A small image super-resolution model, trained from scratch: activation silu, trained on regions of photos with short descriptions (Visual Genome).
Rows from block 2, named by matrix and row number. Rows with one number belong to one channel. Each number is 128 + 32 x the weight over its row's rms, rounded and kept within 0 to 255. All counts start at 0. Numbers have three digits each. After the name is the row's rms in percent of the matrix's.
# convs0: first 3x3 conv (model.enc.0.2.convs.0.weight, 64x64x3x3, standardized in use), inputs 60-63, a 3x3 kernel for each
# convs1: second 3x3 conv (model.enc.0.2.convs.1.weight, 64x64x3x3, standardized in use, transposed), outputs 60-63, a 3x3 kernel for each
convs0.0 084:144112143137130122136137126128146128175131006122103150103085052142006132125172150145116070128068131124137133
convs1.0 068:138097125116132138122110113147153138171106132148100106072126107134101130138129159137054167064128117128135089
convs0.1 109:128137132126117146130090102135126090059109179128128077135169119140124105105138097144143199152126126167129103
convs1.1 120:104114127124127127121144113108064099037124173187123153192084117152129117158137162200139128143107124078129135
convs0.2 085:116141120171130139124116127142115154122071128136110125175128130145134133108127136123052110118143129179156133
convs1.2 064:127125165152071000126160111116140133110104128181120094209096132088095130132129040066113125121132136137195170
convs0.3 106:127138166137177131106130139126141097100119160116127093130128111129114130119147111169123129187113130189107111
convs1.3 097:135128152139127067123146137128071179121129129105084137148124134170136125129137129139118075196221083130133118
convs0.4 124:104119131087130065110133078130129121131149125120134058119124120127119150128159133142122133123120108187119122
convs1.4 113:153163131143135156164127126127132095128070150138146084134084121128154127127140145128086126105122184042153121
convs0.5 101:138121127127151128128170131134123181148141128128129133134153106137141132095122117139126127119140115110124111
convs1.5 063:129043094128126088097160125210093190133123109126125119169108128085125079154155125157111161126109134128128125
convs0.6 089:133102112106069134130111164130138091129063125127000142128160107145109146117125180125142151125137117124136134
convs1.6 088:155129164202176164106123156094207164125191087110141149125146130052134162138126131120184131133094119175125131
convs0.7 082:132127122120131123117127125134121119048216024126050093134162130133130150065180123059139129161108166130218123
convs1.7 110:159110230101195081185042183193122120135119134080067096013125142146124126168111248130108108118138123125129162
convs0.8 087:149121255140064135167192124126202117121148111129126099124115121139095116128131127102079127129108096121115142
convs1.8 113:125114099086172134098122126124127107158131097172000128180125120125131128121131126140132114081132141106127123
convs0.9 101:128163146135163087157095082121163128159148061133117154189110109076000155119123105123181081135017109119149142
convs1.9 087:133127133125148155129134091131075123150135120126123126081108095253047145130127111122134126096113128122100126
convs0.10 096:128129126128111090163130124128149132126125080127147172119161127129093096124129129153166179157184206094033127
convs1.10 122:234169137131217122116096161130114116127139124123178131155131225078088108097109087131127154136111125132127129
convs0.11 099:107121127115043097130126128161120198117210087144080120126066099135109131108061082121199130135146181135148134
convs1.11 084:143150174105132112139148124206140104107126000106064125173034175052129125164117132127119128159131118088079138
convs0.12 139:128122065128095124126130031061139132128107138111143135133128129127147128143121129134140129161134127126101147
convs1.12 114:142110136182127132145127138023185150177091136127153143129115120124200055132000115130134160121145161144130132
convs0.13 094:101129128181127128104121159130085128125157125129101134129127182120132123131099186135138088115150120085069097
convs1.13 104:129130129120149098111127125120120164122157128175123127156120130224141142126255121140130134167192112121126120
convs0.14 097:128165084217187091127133118128165127132057158114142124128127115119118130132108140255040125168125104167141134
convs1.14 095:119131125127123138143128125194157113127123148064189097096125113114233063117188092130128093127120121122135146
convs0.15 083:059171169070128196128108112141094121086173125128142116131131088105137131086127184129155031102154153129152017
convs1.15 079:162160125071107099128130094179097128101144183113181126147113135069113201127144054174110187124067129127115125
convs0.16 085:132133125123127129155128140096149111133098169137127116140161127132110128139091124078066163129115113074135088
convs1.16 064:139130110150125143083128098092128127159126108147137185116126113121160142114129120134122134139129130048153125
convs0.17 114:128135126116145196109085118145132143128139140126127092152111109146087074132152113090126122175222129130162075
convs1.17 090:128129115131062127128152123133147122134130138131128120124139086128144146135155121098075125130066120129115209
convs0.18 097:140140139118120097173132133118074102131112132140108123148163128143055133110098121156097126105114037057125132
convs1.18 123:130175136164076133088149002174159123115128114135175125139137126124127127176125119118129128127129167152129129
convs0.19 097:131133133000180129106131101128149106127140118119118150144168059142065127095146129156129100189128130128092116
convs1.19 103:142125127132080065108119130131153158154095144140130128124121150137126119218163043129132170131118111165126128
convs0.20 084:130113121130137120128128106123159143131127146122126101128134096128045138114127087209138118151132101146127159
convs1.20 087:123110184089082140125153139135147110112088145145107111107172160164131128141179122137127115119132042159128030
convs0.21 098:133148116127119115139093126129190108146113135127153117150223094158158115071071130167104113097051119182128104
convs1.21 104:131146132142060143148185110143050128150128129129113127099115128130116128130122126139160129174226127133148118
convs0.22 087:126061132134091167089129115166105154126117164144120124135139124125118129136122145107139232153128122132124149
convs1.22 059:127129132129186043126138126136127115093119157102138122064110123102117124141116129127145137108106127023139150
convs0.23 102:130114121124125108139129116088148079130112103127102152132149091102155139127156156112110202107050167064102122
convs1.23 117:082127106124158093095129119125139108119146131113128156152016141084130178137110125122117127133123129205116154
convs0.24 127:128207142146070120139166122164029141057169142115155129127127095104125145109127076120118127096086125156114115
convs1.24 113:108128101167132123134128129046125152192072137127213132127127114127129121143122194129121128131129158121128128
convs0.25 099:177129124149119159107122150081078115091101199129142136131126152079134152135111115129134212132156137125109095
convs1.25 105:126145117127160131127141127129095151156083113140137130051142129128082126098148177188158118126152173126129125
convs0.26 096:129128153105124108139147118108161132141122141169135120155242151098000047145157173166190113136132099165117163
convs1.26 112:177128140091124130126051113122085123112064114127136107128105142142131150087136037119122141129136129091119102
convs0.27 128:109127125129124167127097138101127124149121134114168137121132130055189138125094139127124143128172123126125091
convs1.27 124:080120168111093166129129132118150111134133126144179126141099132066245145128126135128120124081138149137148125
convs0.28 102:129092052090114125115135128130123114130128124128105082139120048158142130133145110130120129151118127095123144
convs1.28 093:127083133183141044172044222179150126122129128126133093116122120089128126230141139111056113128109139132118126
convs0.29 106:129072115176132140108091139109097140106070134128131110137169147154159095126180100125140146134137096165128119
convs1.29 118:119135109112127131134129110123165137180147178136131130132024125216112115088105162128125162143134118138154162
convs0.30 123:132127136123146120115098136127159078160128129127124225131108128127094127124128102176133165206139232135131125
convs1.30 118:150059152036255077146136130118124192135129112186096139119125127222127131128200074102135108084135085115134117
convs0.31 088:125129106123159126134147158139121141097135120137116072156106104101000000134173157126127117145159117153113212
convs1.31 112:141209166118130114140128154195183129138171135131137122133128166129091128145136130044132138161129122158155128
convs0.32 104:118134127106112089144123126123176132128111121162115113152153117113135172147130146054255098231106119019159123
convs1.32 095:128113136106159123118117163149148126126208093134122077108130141125094123085130128077107131179070125140127117
convs0.33 107:122064095105095128128125108126118131119213127153121081143130134167129128139157140122140107133130114102096123
convs1.33 096:181143144125125125119092129132136129133103148103225032131127128118080128121117106137125167140128099183129128
convs0.34 069:091178137112149129128150146120151125130116188136152114127122108124134127131119081139130121134131027129120095
convs1.34 047:132108115112088142126113164196134095125127128126130145132134127124130132139081128151144156177134103131133146
convs0.35 103:132124113136217119155135163107105181142134130111139124000000134194158122120128104183128114106088104161206119
convs1.35 122:127123138157091129115128124143134129103165128135130193162119125151127133127105125121074131140065201168185114
convs0.36 124:137196130115163132069109129137089109165063119128127150148117140145167111126129136119087102145112127129124114
convs1.36 139:105104119132121140128106140124145100157113170067184097131195141118062085123135105144125131152156132134122092
convs0.37 100:136127112098128080125153129120115098070096172073128128133171147161112128132118128151127141181167138176146129
convs1.37 113:189198164172165130089069196130129123125214126105099190127121134083057124146129129199158132072044103076105115
convs0.38 126:116123091123139142125124114106101161129155117128148094128045134067131141116161125120101110125130113124049067
convs1.38 129:127122121147117128154100141128139128245115123099134209130054128128203069059134129122145132135157126143153160
convs0.39 097:092130126115130118057087126118134082137062127131111087127162147135149120126105127126128109080151144110099096
convs1.39 110:114125141097124128130103145105125129098127130123113107128135152143134053129136160137255145084122070128135106
convs0.40 092:111163126152150125126130091136136129142082172125165148133110132122129113128144121134125102127113079077115128
convs1.40 078:123146102101112142124146086117127121104109203124176065066121125218068026088126145108136137126131121141122131
convs0.41 091:128184131125226158132093151081122132180129128114099138139110136120103148130136135150144134130044108153077126
convs1.41 114:111034127119157090118145126135140184130146129098121188152124130123128110128130131128122131117047064127104100
convs0.42 087:128127108106129144124127133168142143190136142133128121157174098135136130105133168123106116114089113071103095
convs1.42 093:129153135201127132142132130124119115049205092187068177120119137118129106127140135169133106149163141117174141
convs0.43 085:135135128130129117123151128129129123168146122141132122120148116134119127116150111146131127169115067129048145
convs1.43 084:153131196140143133126153128088127124165128081193131148128186136126128108133136179128131122116154124110209150
convs0.44 114:075125130201134063126133145139086125127153120214084130102166123147127133146099148130164180185049129146079124
convs1.44 098:132132067125140107078128176113127080138126129217100118126136117134095118101125157131159126162149158043105175
convs0.45 072:133126122122139133117127136130106238116149145133196161129129119137138144082133125117137144049125133128154126
convs1.45 050:134151130125126099119126114126107083132163128090126192018132128111131129102128121167126137127138133156124186
convs0.46 107:014062111129000138112193131095136201130204157235151080153128132089134139128149118122060126127107158116180181
convs1.46 107:127033112104128155111119131123097112126071141088149110111147135152122129128234138130131135153138114190146128
convs0.47 086:133133128131125150157116057115148126144126122150089093117158119152088115133127133095074095136085113115099128
convs1.47 072:140113035170080110230138125174181140084126143193133122123194125137137128170119123141088105148127101115138136
convs0.48 104:139141142130154128109129089132140127144129101131060086129106101129135172148160111131173154161125044150103136
convs1.48 098:105088055111089128121127143158143156129116138072139125184110170000183136156131122192126131149135118112153147
convs0.49 104:136127111116146074127098065120132150157101123094129104132130108131144160130155128158128155127119119182147129
convs1.49 127:169117128116115128114127116124123128114127094196128154133119144126121125107100107134128127133177133129137109
convs0.50 111:134135126127122058130095099132165090159116131127029131114106125101100124138142110128079126103000161126129139
convs1.50 099:132159106149076134102127125107179122172151130126122070133164117103029152119142129156129115111133145131122119
convs0.51 080:121139108137133126128105129105124066139092106125085121130000075127000085143115119125168122132113049133114150
convs1.51 102:128156121105119127131151134137128127128102126105136124131007134168217094125148129116119128116139139119095129
convs0.52 100:150129129127094152125093134149133100120101123134130123125128099111142115130130151128100128117125119032128120
convs1.52 083:124126128128131148125133077143131148125126112136139108127115146117142074155155125132129124111126084133044128
convs0.53 073:120136143095117106118133114150134079117129172120103133110127138136131131123104137186123137217112124116137108
convs1.53 065:086145135120129186121015132136109143127121094123051159113153111128129157130209139128137131128127175150120123
convs0.54 094:129128095144133138158125107095128120094143137130147133128058123144132125132145148134100119150138089123126133
convs1.54 100:148166188136128127171164119127143122127160128128119160150153090112182148097117113255133110128135142115169127
convs0.55 120:124139108142115118112126089120142123125103089108141125148021138088213107126039131131178127134139145119176126
convs1.55 126:122027136144131131083131128104117146101106101125125129131234128046014135218212125097129141137128097100122178
convs0.56 096:114119109133118071113133116133129139206090087147124130140142134167110129125147156080128124030089139103119132
convs1.56 092:128132135127139192136166124121120127131152022104123127134127129131078110118128128127147150066116177108114102
convs0.57 050:139128092218119074171118119074078123084082125081105064118135115131140121147114130131138168165128119175108123
convs1.57 069:126129128255058127126161098109129012131129180028029131143192143129158127130124137129117097150119135124105140
convs0.58 109:129128097129163141161114101172099122064141151129129126135130101119130111132123133156023111124121182099137110
convs1.58 104:135128123142030128142087119139089125135117123144110075135146136104115138130181128116130133119134066130142077
convs0.59 089:125112100112127087127157129127124118134108161118131080128121133101137123096112130161124128109123128146133134
convs1.59 101:096163113200047123173170142128128103122115160088128126126187131143057128074128129134120141107124125147133126
convs0.60 131:122071130122104127127119093146143116142135118118134128118134128138128129129138128128127169095167157151141120
convs1.60 075:094121097109146145140163127193074103129141110121113128128110124139144000120124135141135133108122132126128140
convs0.61 111:137115115085130089153001213138117134127100149135124125155127123117112147133118134131130121128158112127120089
convs1.61 093:116107129118119106127144137131125122134136132123126086128112135196139128116195112133123146163054127128067129
convs0.62 096:180073090184126073154121104143132110170083150152115127127147122148085136150125134092090018088097059094133142
convs1.62 102:144127138133116110126128163090084163103227084160094183113129128127183031193000242133107137179176126145134189
convs0.63 070:137116148095130118122058145064132106032010168167107056124132131121114129123177121125107118130156131120129133
convs1.63 116:146140134071190147218179128129043124000255101119130126159080128069180191152078130120127152145129121121127140