Weights of a small image super-resolution model.
Model: 32-pixel images, arch unet.
Data: trained on regions of photos with short descriptions (Visual Genome), 101725 training examples, 7.4 epochs.
Rows from block 6 of a small image super-resolution model, named by matrix and row number. Rows with one number belong to one channel. Each number is 128 + 32 x the weight over its row's rms, rounded and kept within 0 to 255. All counts start at 0. Numbers have three digits each.
After each channel's rows are labels from the 100 images, of 14976, where the channel reaches its highest value: "top examples" is what is common among them. Only what is clearly more common there than usual is listed. The data: regions of photos with short descriptions (Visual Genome).
# convs0: first 3x3 conv (model.mid.0.convs.0.weight, 256x256x3x3, standardized in use, each kernel summed), inputs 0-51
# convs1: second 3x3 conv (model.mid.0.convs.1.weight, 256x256x3x3, standardized in use, transposed, each kernel summed), outputs 0-51

convs0.151:150167114204173087148128185124194137151139116096156134068112110139128115121145135126185134093112158098111157141173126142137125134143136118120136137168141125
convs1.151:119126156044145128119137118161141115177196066213119134152129112120097058210098094150110143136134122129179112120153114152138100162086108114114146140106117075
top examples: text has "white"; text has "sign"

convs0.208:132148148183126112130127130130103000131132123206136140115133194122127137125128164101104124085078115126128125121134158128128134121125132125124124126159117151
convs1.208:121124124125103167130083149113105124139112120114121123135136154130127112117121087140137128133138109136133195109129132133110102128144155149113126137119124124
top examples: text has "sign"

convs0.25:129135150128131081120125131131153130127126129204120130102222145139117129129128133124156206128121161118135122129026136123108133126129118151130129131138190107
convs1.25:125089166216141153128116153167115100136157115116106136120102113133124150135127140128137128123135120131140098165138139176091121125158149133104136147131068138
top examples: text has "white"; text has "sign"

convs0.3:151222139112109186112136156108140041187138141122109156154063119079162170128127141130132152128144123136124101106138139113129090107128127131124148140112133129
convs1.3:134101130128082129133127130129120125132128125126128128025126138132104128047103130128130127018126159075000154139127131134020142128134128169121127173128126138
top examples: text has "sign"; text has "white"

convs0.112:225131133143133113136102093132078120139145131140131168160124143129057122164067119170156128131151138137119150194120187142115145125137171115131153099059113150
convs1.112:105136126091117148118121136116116131131124145098109120122144133125255120110211161134131138116122135111124108125089121122130093130176142159154147151124153127
top examples: text has "white"

convs0.90:130114159151089080164133118127182121138155125145139215132118100178160127102130151138244154119079089118191115142108156128104137126147170106120131130076115160
convs1.90:085116134130121128133117154116105128130169110130131135097145132108119076213123061134108147044137175099160108150184102148054120121125099191140066143144154127
top examples: text has "sign"; text has "white"

convs0.70:113162192138137073121106128111138174106182093146154135138147138215205120154129130145141116165128131130164150125173095129114150182188153096126127195096057151
convs1.70:139146123090113125124145152123137123125129124113105147123199124122195110123078122118135131151112130116124083114120120105147124000130083117110134134137154093
top examples: text has "sign"

convs0.69:171136195134113082148158143118099104174150128074178161143097165244139155137128148103167127205119137123128155168100145123143174157121167083140122114141194145
convs1.69:135131103138117023115113120091126161136141085167141148100130118130124071237122142148142167102171081125149159123088118115120066102147112125118072121147132173
top examples: text has "sign"; text has "white"

convs0.169:159127212157176134152128125118241176173193124149069157102133149075177117094128117118189126126150171133122128166159136132018128140162107101132109125194123135
convs1.169:125127143174135126034110141119124137148069089114104134133108150090107155075158123118156087157142157119157133144126112138163124113129144085118130099117124093
top examples: text has "white"; text has "sign"

convs0.181:109133250160109193116135122124068117170125133124135136115092206150128140153194127130174114149100121125161203085155145110139078141142163130136108137146065174
convs1.181:158119124115000133144117137137135137140133113129097127136164122142128119101106120125127143006141119167086123123106154132123140083108127155133112140126118117
top examples: text has "sign"

convs0.57:115064118097127128100127124158088238163121119115134148150121125142114084156133138141148091114174144121133131112124074107133192121159116123116108127145255140
convs1.57:096099133099140130108129095113133129158101068120158145114134191144102140127134132137179114139113105113129048147115182130130124135125159136156108124149158142
top examples: text has "sign"

convs0.94:120124121147134109168118146132192075148137133121131142036042168151152145139112125178176131134127148116198152153150140126081165119133117124126107122087108144
convs1.94:109141134168097128155103153096132105177123111142133162248209142101143125003117141097126094159134134125141055145146081179133000142136094104152111206129155111
top examples: text has "sign"

convs0.2:076134160183252169134130055126247138128130127126122176078078127122127127111125085125064123131120118125098226134203067142128128133136135124128121126077174129
convs1.2:073116151134135090143121117134095118156132080126105174132079196092149113120139120101110142098136138125109124144255115171131136130146125117139152165138123144
top examples: text has "white"; text has "sign"

convs0.116:100124218141133204139145152115048003118135128148132127190056151172088125101144127128171138125134170160189142155136192177133194135096165097179099130117254131
convs1.116:119097142115143127119131147155107145138120099175121130140096127132129089123127150098120192174165098135140126152072148164159076134129136132141121132134108132
top examples: text has "sign"

convs0.78:104094203137121112127204126112101151119154160126121127122112115165133134100126122243127155131131170123149127189118177161141127110075119124128137120078144097
convs1.78:156179120071124255142084142090160152141122085146189115113137116153142139186145115147109118130138113145141105155101086101145095133126108115138141094109132153
top examples: text has "sign"

convs0.32:106090198140123004095108116132225167129108130125130132078115142142125097160129142140121032157107141125146085123157174131131152120117157078091136133214164138
convs1.32:090119143122118199109131134119133129118121104067110145151071156076115131152105135163126164103144138115126127123128160124152198125110127178098159136150169130
top examples: text has "sign"

convs0.201:146139134169141092165129138112225096090122147116139129134099108150119119114084145140162135185122167128189103109102122131148089134155099108175115125174190064
convs1.201:125112129135135120128123113135115150119104133136131135140123117180139141131214115190118109108126125133104122138133125129130107165142128104144168142108127196
top examples: text has "white"

convs0.123:111128179142135115171129088170143104102123134085151143106118126127146162132149118112154145128089118126110132160234179143116185127125152116091123112109159122
convs1.123:113141103122107159114132149217118161125103121196092152126124150127143123112134119114115146088129148115134161093088077141151126172121115174147120088142106122
top examples: text has "white"

convs0.220:134160109151146069118105092105171136135167125127205148095118143117103116115163113112141131210142119138096105133089177123062105110105098163085099103238255125
convs1.220:108117135166170127210107127126139111143070075144091143255087121112121127169124102112140134057118152117126152133144109124088208136129122120131119129113114110
top examples: text has "white"

convs0.89:165147157124044171175115135129204000146145149111130147073115126122131157077116120145165104179131124233146081125167255145139112173145134151153132105133214103
convs1.89:082133133169134068219145091143137115118146119142049134154115123109133132144122143063112103130103148065125118181138068130025183129144115137128168174137081126
top examples: text has "sign"

convs0.194:128122141124132133093128130129211149152197120141149132127130128129119133126197160127134135136126116130129173117135229124114138123123131127128155125102141133
convs1.194:127125138218149104255107159125113104129146123138124143126145144084124117255001133126126140237121146127127115123145107132130149130123103132138113123129112110
top examples: text has "white"; text has "sign"

convs0.222:082127167133127181134129167130227074090146154102127134124120131188158121121133144150150129123121127130171129124208143135089122124140124088136118156188253115
convs1.222:116104082134150113165131144133116118134148127137140139117126138126000110160127089129124127144131130152117171127137110136130134127112140188142148133109108129
top examples: text has "sign"

convs0.13:112104110132134097147157149207255042151191177113088148139137107201143099119128117178144120105103077144123125128123182143133140107084107165116120123116079162
convs1.13:186131136081129134123153139095117156125124100112134131109129137129108125124127103118155112122151133167132188140128118127135162110120081124146135166118130123
top examples: text has "white"; text has "sign"

convs0.182:215146153181131156125165152128113133124127131076130194126157148134124118150135119128157183131119171118115139125139132000132115136132123124127130141094066145
convs1.182:032153115127122159124123131115142100124134129142134123140136107121143110126125123130132166152123127133255103133076088139126164133117133255118117130137122130
top examples: text has "sign"

convs0.236:096097152103122138094130061115134146073108126064100113131211128073121126099174136154147109045127154107152136132097194136150060132135145130129030167157116094
convs1.236:170114104115091135120000154122124131131106129129162130071127134133173100056093128131125132181141082116064117132139132130133130237131139130132201131127124126
top examples: text has "sign"

convs0.177:063090039140143207119199115107155116122158120129017145156067121132158119133155094156130144155121130137127127113126169125145097121156077120126099120120160122
convs1.177:142089118105124117137194161122119114099077130115133125115089112130100114226159162106168158150159086109115135120127106106082137086125131122139148139101151148
top examples: text has "sign"

convs0.132:216156106179108097121247153149125091153127119089139121143147117126149122116093166103137130112088091142186135103107162135129091119137096113166111136122177125
convs1.132:040132135115068099110056105136134109149088134118086119124111147110147141152107117122040148122104154141136142129127095129167153153124162138136171255125174138
top examples: text has "white"; text has "sign"

convs0.152:138110136116159077196111137117135122108137119116128104126069107115089092102125108110105119140121147130091130121099116165147129151112136146148074146079157115
convs1.152:109123125138108133127139119158141148148190143111107134127106122178229126132142107144129120138141031152130141122142105130188158137097110122153146166120116121
top examples: text has "sign"

convs0.17:127122132041127107112126130137223158123127146127091153127134131125161116000127133128154129116142125128069127133071113126104205122131119122123128130113255132
convs1.17:089088223143139100127145116165129104131115153158132126154115135088117143127159146110110113144136117126125104169152148145120127126138222131172179163113084159
top examples: text has "white"

convs0.137:131095169170126154142164136132152124170133126104097146061147133143156138152144140123143108166136130098131129140145184089139133166161129122156116148055075163
convs1.137:101102094130144091255116142126109116145145084133138128116158098125038110129076117120180094216099128189104112139111101130123100110112116126125063115142121142
top examples: text has "sign"

convs0.171:140115177134135152131121114139183148176243168150178103134118113120143141152160127095168124141110135125117127167117133123170189171171090122143208124135074171
convs1.171:073170171136144135159127149123133152144123135170109149102132109144159107142121137145111157173189119141124141126138111114134137116118180221116164127143146134
top examples: text has "sign"; text has "white"

convs0.0:119145133122105170135132133190079203127120133131145127118141137125128128122133146151126115115130119125145167096154151132115255150041107130130106095085127137
convs1.0:155139141137139139124141137080129148122133119089101113138083154158137079114145104112141115168124255112124159098104131106148155150123134116088093099129101135
top examples: text has "sign"

convs0.146:082094115195070176148136128126200161143135127181099168089154115126128104153144131102129124097140112124106073139166089131101124108141087110135163094142123119
convs1.146:092115124041206144150117123125119135166132092168139141128160139134114121139142130112125117162128099155133152123125156116136133104080143104144130132120116115
top examples: text has "sign"

convs0.50:107094138128119100145126130137255000142134196110118132131138136130111189126127145120139109125126168115120150137026120120085136130075127123131131134048115144
convs1.50:063122184132108117127130122145117128137141127134073135123130139118155132122130127125113122133084154109135141143142123131130108183132137119126084131130123126
top examples: text has "sign"

convs0.122:104177117107151176169148135099143095130146130193130138180118170112128158078153088122157137134126049141130131132201171129148132169156106150159148129190172129
convs1.122:065116150116109109098093177123121085125127111078111138063148128093112117144087141153130111114241153130142113088083114130150126120115034125116099138121116133
top examples: text has "sign"

convs0.52:114092138255132033084128115129111161069210133134134128139125172142115130123134120137151152119114118137140113154129196101130116121138126127127114109255120127
convs1.52:101125128118133210135127159167098122131126109145169141156112160120117155063250108130135124111119210127120131167144105180135153124154112128134124127063099124
top examples: text has "white"

convs0.73:095138132142128186159128196117114108096128104140079131098144149100113118100136119122141186100110124117121196171143139122149129135118141140129069114124144137
convs1.73:101109134127075152097064115166097133142115168137129152213115203153126100146123115122186127119205113160139109115163126140123139129119102111122143133119122138
top examples: text has "sign"

convs0.190:114125141128189145150150112096107067165128142169131155131195134143172139127110129129171118137137172121112185159202138120087164143143122162141115165123089126
convs1.190:121115111144098090123126161106140138148116145122188140097175119149064071114144122028175069096213137127111099141069096116149104127111146062121115109149145079
top examples: text has "white"; text has "sign"

convs0.133:083144133146174187137113134119177153190129169144168132142113139144135069169134173104115122121136155136095125126136158125137120137134113063132146140146095132
convs1.133:142107137130100207129135139125123132155160146170107167116139143140112121114112132143139153130125150056158164154147102087122199125120118055053138129131112110
top examples: text has "sign"; text has "white"

convs0.149:122136155127131100149131132122067255097149136100109139147130157135136128150125067119110143116161204172180133162140095130112147100148128130120146109097099124
convs1.149:154152097118119143108111111138145106154162158177141125115150116174154111143059116130147150123124155157159111140147112126147163143132124149136182087101112142
top examples: text has "sign"

convs0.126:104065178133131108137182140090130097166143106120084136136112128160140089121140123156161163119134118136105108160039112110140143117154160133197163094154241095
convs1.126:166084123130124144069218132173114101150093121196182131122139126120141149184123113179138133115140114114193104161131074160096087135114150079137090158108088111
top examples: text has "sign"

convs0.47:204135125145135186249128126128122153129128129130128129140167127255129124132129080130126131145129118125135173132136158131121133128127127126128125014133130127
convs1.47:144128130128110127109121151143116135145126117152123120123146139148118139129132124117099126135123018134127146138135121132154138126104125122127126121120114124
top examples: text has "sign"

convs0.255:161131105140076135031129130127179158128130066071124129157128129121137123241153110126129124135126192124125130127119161128124109122128127127142080129072148131
convs1.255:136123130129133124117120133141130137138127142138128135103127141136118132196126122131126120150136148114072129129103142127051140148118125137132107166142144120
top examples: text has "white"; text has "sign"