python train.py --arch="unet" --model="image super-resolution model" --dataset="regions of photos with short descriptions (Visual Genome)" --train_examples=101725 --image_size=32 --crop_scale_min=1 --horizontal_flip=true --translate=0.12 --task="super_resolution" --loss="mse" --scale=2 --norm="groupnorm" --hidden_act="silu" --weight_standardization=true --widths=[64, 128, 256] --blocks_per_level=3 --block="basic" --attention=false --upsampling="nearest_conv" --init="torch_default" --residual_init="none" --optimizer="soap" --beta2=0.95 --learning_rate=0.0042 --beta1=0.9 --shampoo_beta=0.95 --eps=1e-08 --precondition_frequency=50 --max_precond_dim=512 --merge_dims=false --one_sided=false --adamw_lr_other_params=0.00079 --max_grad_norm=3.0 --l1_shrink=0.01 --max_steps=11700 --batch_size=64 --epochs=7.4 --lr_schedule="cosine" --final_lr_fraction=0.01 --warmup_steps=1170 --weight_decay=0.06 --adamw_weight_decay_other_params=0.01
Rows from block 6 of a small image super-resolution model, named by matrix and row number. Rows with one number belong to one channel. Each number is 128 + 32 x the weight over its row's rms, rounded and kept within 0 to 255. All counts start at 0. Numbers have three digits each.
After each channel's rows are labels from the 100 images, of 14976, where the channel reaches its highest value: "strongest on" is what is common among them. Only what is clearly more common there than usual is listed. The data: regions of photos with short descriptions (Visual Genome). In brackets: how many of the 100.
# convs0: first 3x3 conv (model.mid.0.convs.0.weight, 256x256x3x3, standardized in use, each kernel summed), inputs 208-255
# convs1: second 3x3 conv (model.mid.0.convs.1.weight, 256x256x3x3, standardized in use, transposed, each kernel summed), outputs 208-255

convs0.70:115133181130117113152162107122128182136122118099129212119076127131123209147135139102158164117133130120148191181115137223168117134141133087086114
convs1.70:122129116109106101154157132141124035133135082142131166133144150150118107128117145072092183123116140155100121111120150131089148150077135128121119
strongest on: text has "sign" (25)

convs0.73:113135120120132115138137172177128125128133112095132243154211112119120115148118125114165148134149174158121144122184118086119129141109148106163150
convs1.73:095119147121092114110121114071124159150122116132122173108084140133062068112104147132096156125255129132048109179131173135113111152128052135207096
strongest on: text has "sign" (27)

convs0.90:115135183108116098170123129155134138134121141077133170109139102110135093142114105105179128132134182128142097113189107076108113129030131125072128
convs1.90:093151135175112105121122119126111111172126129122196165155133130072017117124093132217133144189126133112077136125196225097131040183091099116135130
strongest on: text has "sign" (30); text has "white" (29)

convs0.151:138137094172159160146132104089134165122158110074098160144149102115137218125130155160139149183122131123177108165129133119124153122132178149124124
convs1.151:112076109101117105194145122126163115117131146118092094076098137104099096104140118118183248117141067112135150144132105151118131177164093162110114
strongest on: text has "white" (36); text has "sign" (27)

convs0.32:104066026148122129119146128127129107131122119057126163147223109129129136110066128129126150100133164128107122125145131115125228129252132116127099
convs1.32:046133121131098076122120111152127133208132149127144126103178134109118119117159178115137095131121132143069143041118213107126063101099085121119069
strongest on: text has "sign" (37)

convs0.190:112090175131110167189127177075127130107156137099111103107129109119146145122124153142143119162111131119133083139127129163144255148066144154128150
convs1.190:125076094141088113064121126144136099153121089135104132110079200151136119126111124132156153088151111105159105127132107162130155146141126129112122
strongest on: text has "white" (35); text has "sign" (26)

convs0.69:142158086146123160116128147099108131131132142055154123095189177143121093159182162106150138124140148113090066110095164161103143133079131174170093
convs1.69:100139104121031068133124122088132100180140073131165109125150077107121111114154119141146119156123100121152143099137111133120130151167116208138169
strongest on: text has "sign" (34); text has "white" (30)

convs0.126:199157165086177162137101160202190156158162151112136062155074058139131112067172116119155150132149103137125162123152157101114146160074125105133140
convs1.126:196147123174106112119159220163142097137141081110178073162097150161087116113070093165152075133138210124125154124128155128105189145105117022129229
strongest on: text has "sign" (31)

convs0.133:129116142133124120131104209125110187061135137063110116160109090137103141140120144124145169125131129177134144150193149161136150137143138137113135
convs1.133:064154124124120083142112106101168115143130052119131101140124198119173077140101129106136094140132152042106110112115118148085134098121228103131088
strongest on: text has "sign" (29); text has "white" (29)

convs0.181:133182098141134140149113082038116113133155122130116173196176165139144141156138113114127142085081112126116100136115160159132144125135128191151090
convs1.181:115121125127139118061152080135136175142186127124114131114130135106134149140133130127177167102167100131113118145118108091133116121173116129119141
strongest on: text has "sign" (30)

convs0.25:129158120122125126149129000110112127135127135080129131180132129110141128134138130128124131126123129128131114139130126126127117126106130126126131
convs1.25:114119094145158125109128255121142118142133137136133097087148102113149143121119124081107130134126139108134154120140163125139152158095095111115132
strongest on: text has "white" (30); text has "sign" (28)

convs0.112:129075115131157074145111153105123176135140132059157153131110122163174108212172177123121134140148111136217183152141149161140120124121152075136137
convs1.112:133106119133135167225080119107107124157145112136132124051120129105103117120122132133137168136046198129118110132118105144000106130116136109125145
strongest on: text has "white" (30)

convs0.122:101177112124172134144120175152145190141104147091133239130113135150076130108112092122124131145141114135118122094102099108157136145114113124128143
convs1.122:160135112136148135113113127117184168104152103136162084131148092087124153104134165119129152131118134128110073173150145133109126180152140115134125
strongest on: text has "sign" (26)

convs0.201:124126103132121138121130210190063142106164106156120108175123042094105079152143140127151114134137119137126109131124189147142129115165136159100124
convs1.201:129120125145125129128130138106135098180130124124125114124107141127118128010136123170144185114119123128122117161139142120000138167043158133113126
strongest on: text has "white" (30)

convs0.255:255110131133127117126058137112129126088111129098128128223113130129150067156127153133131232153127128115186147125131125116129072127126102072130135
convs1.255:125130126122159138141135132122130151092149058140130121131140131102068234141128124172135071126124125131179130117188116120130132185125127126135081
strongest on: text has "white" (31); text has "sign" (25)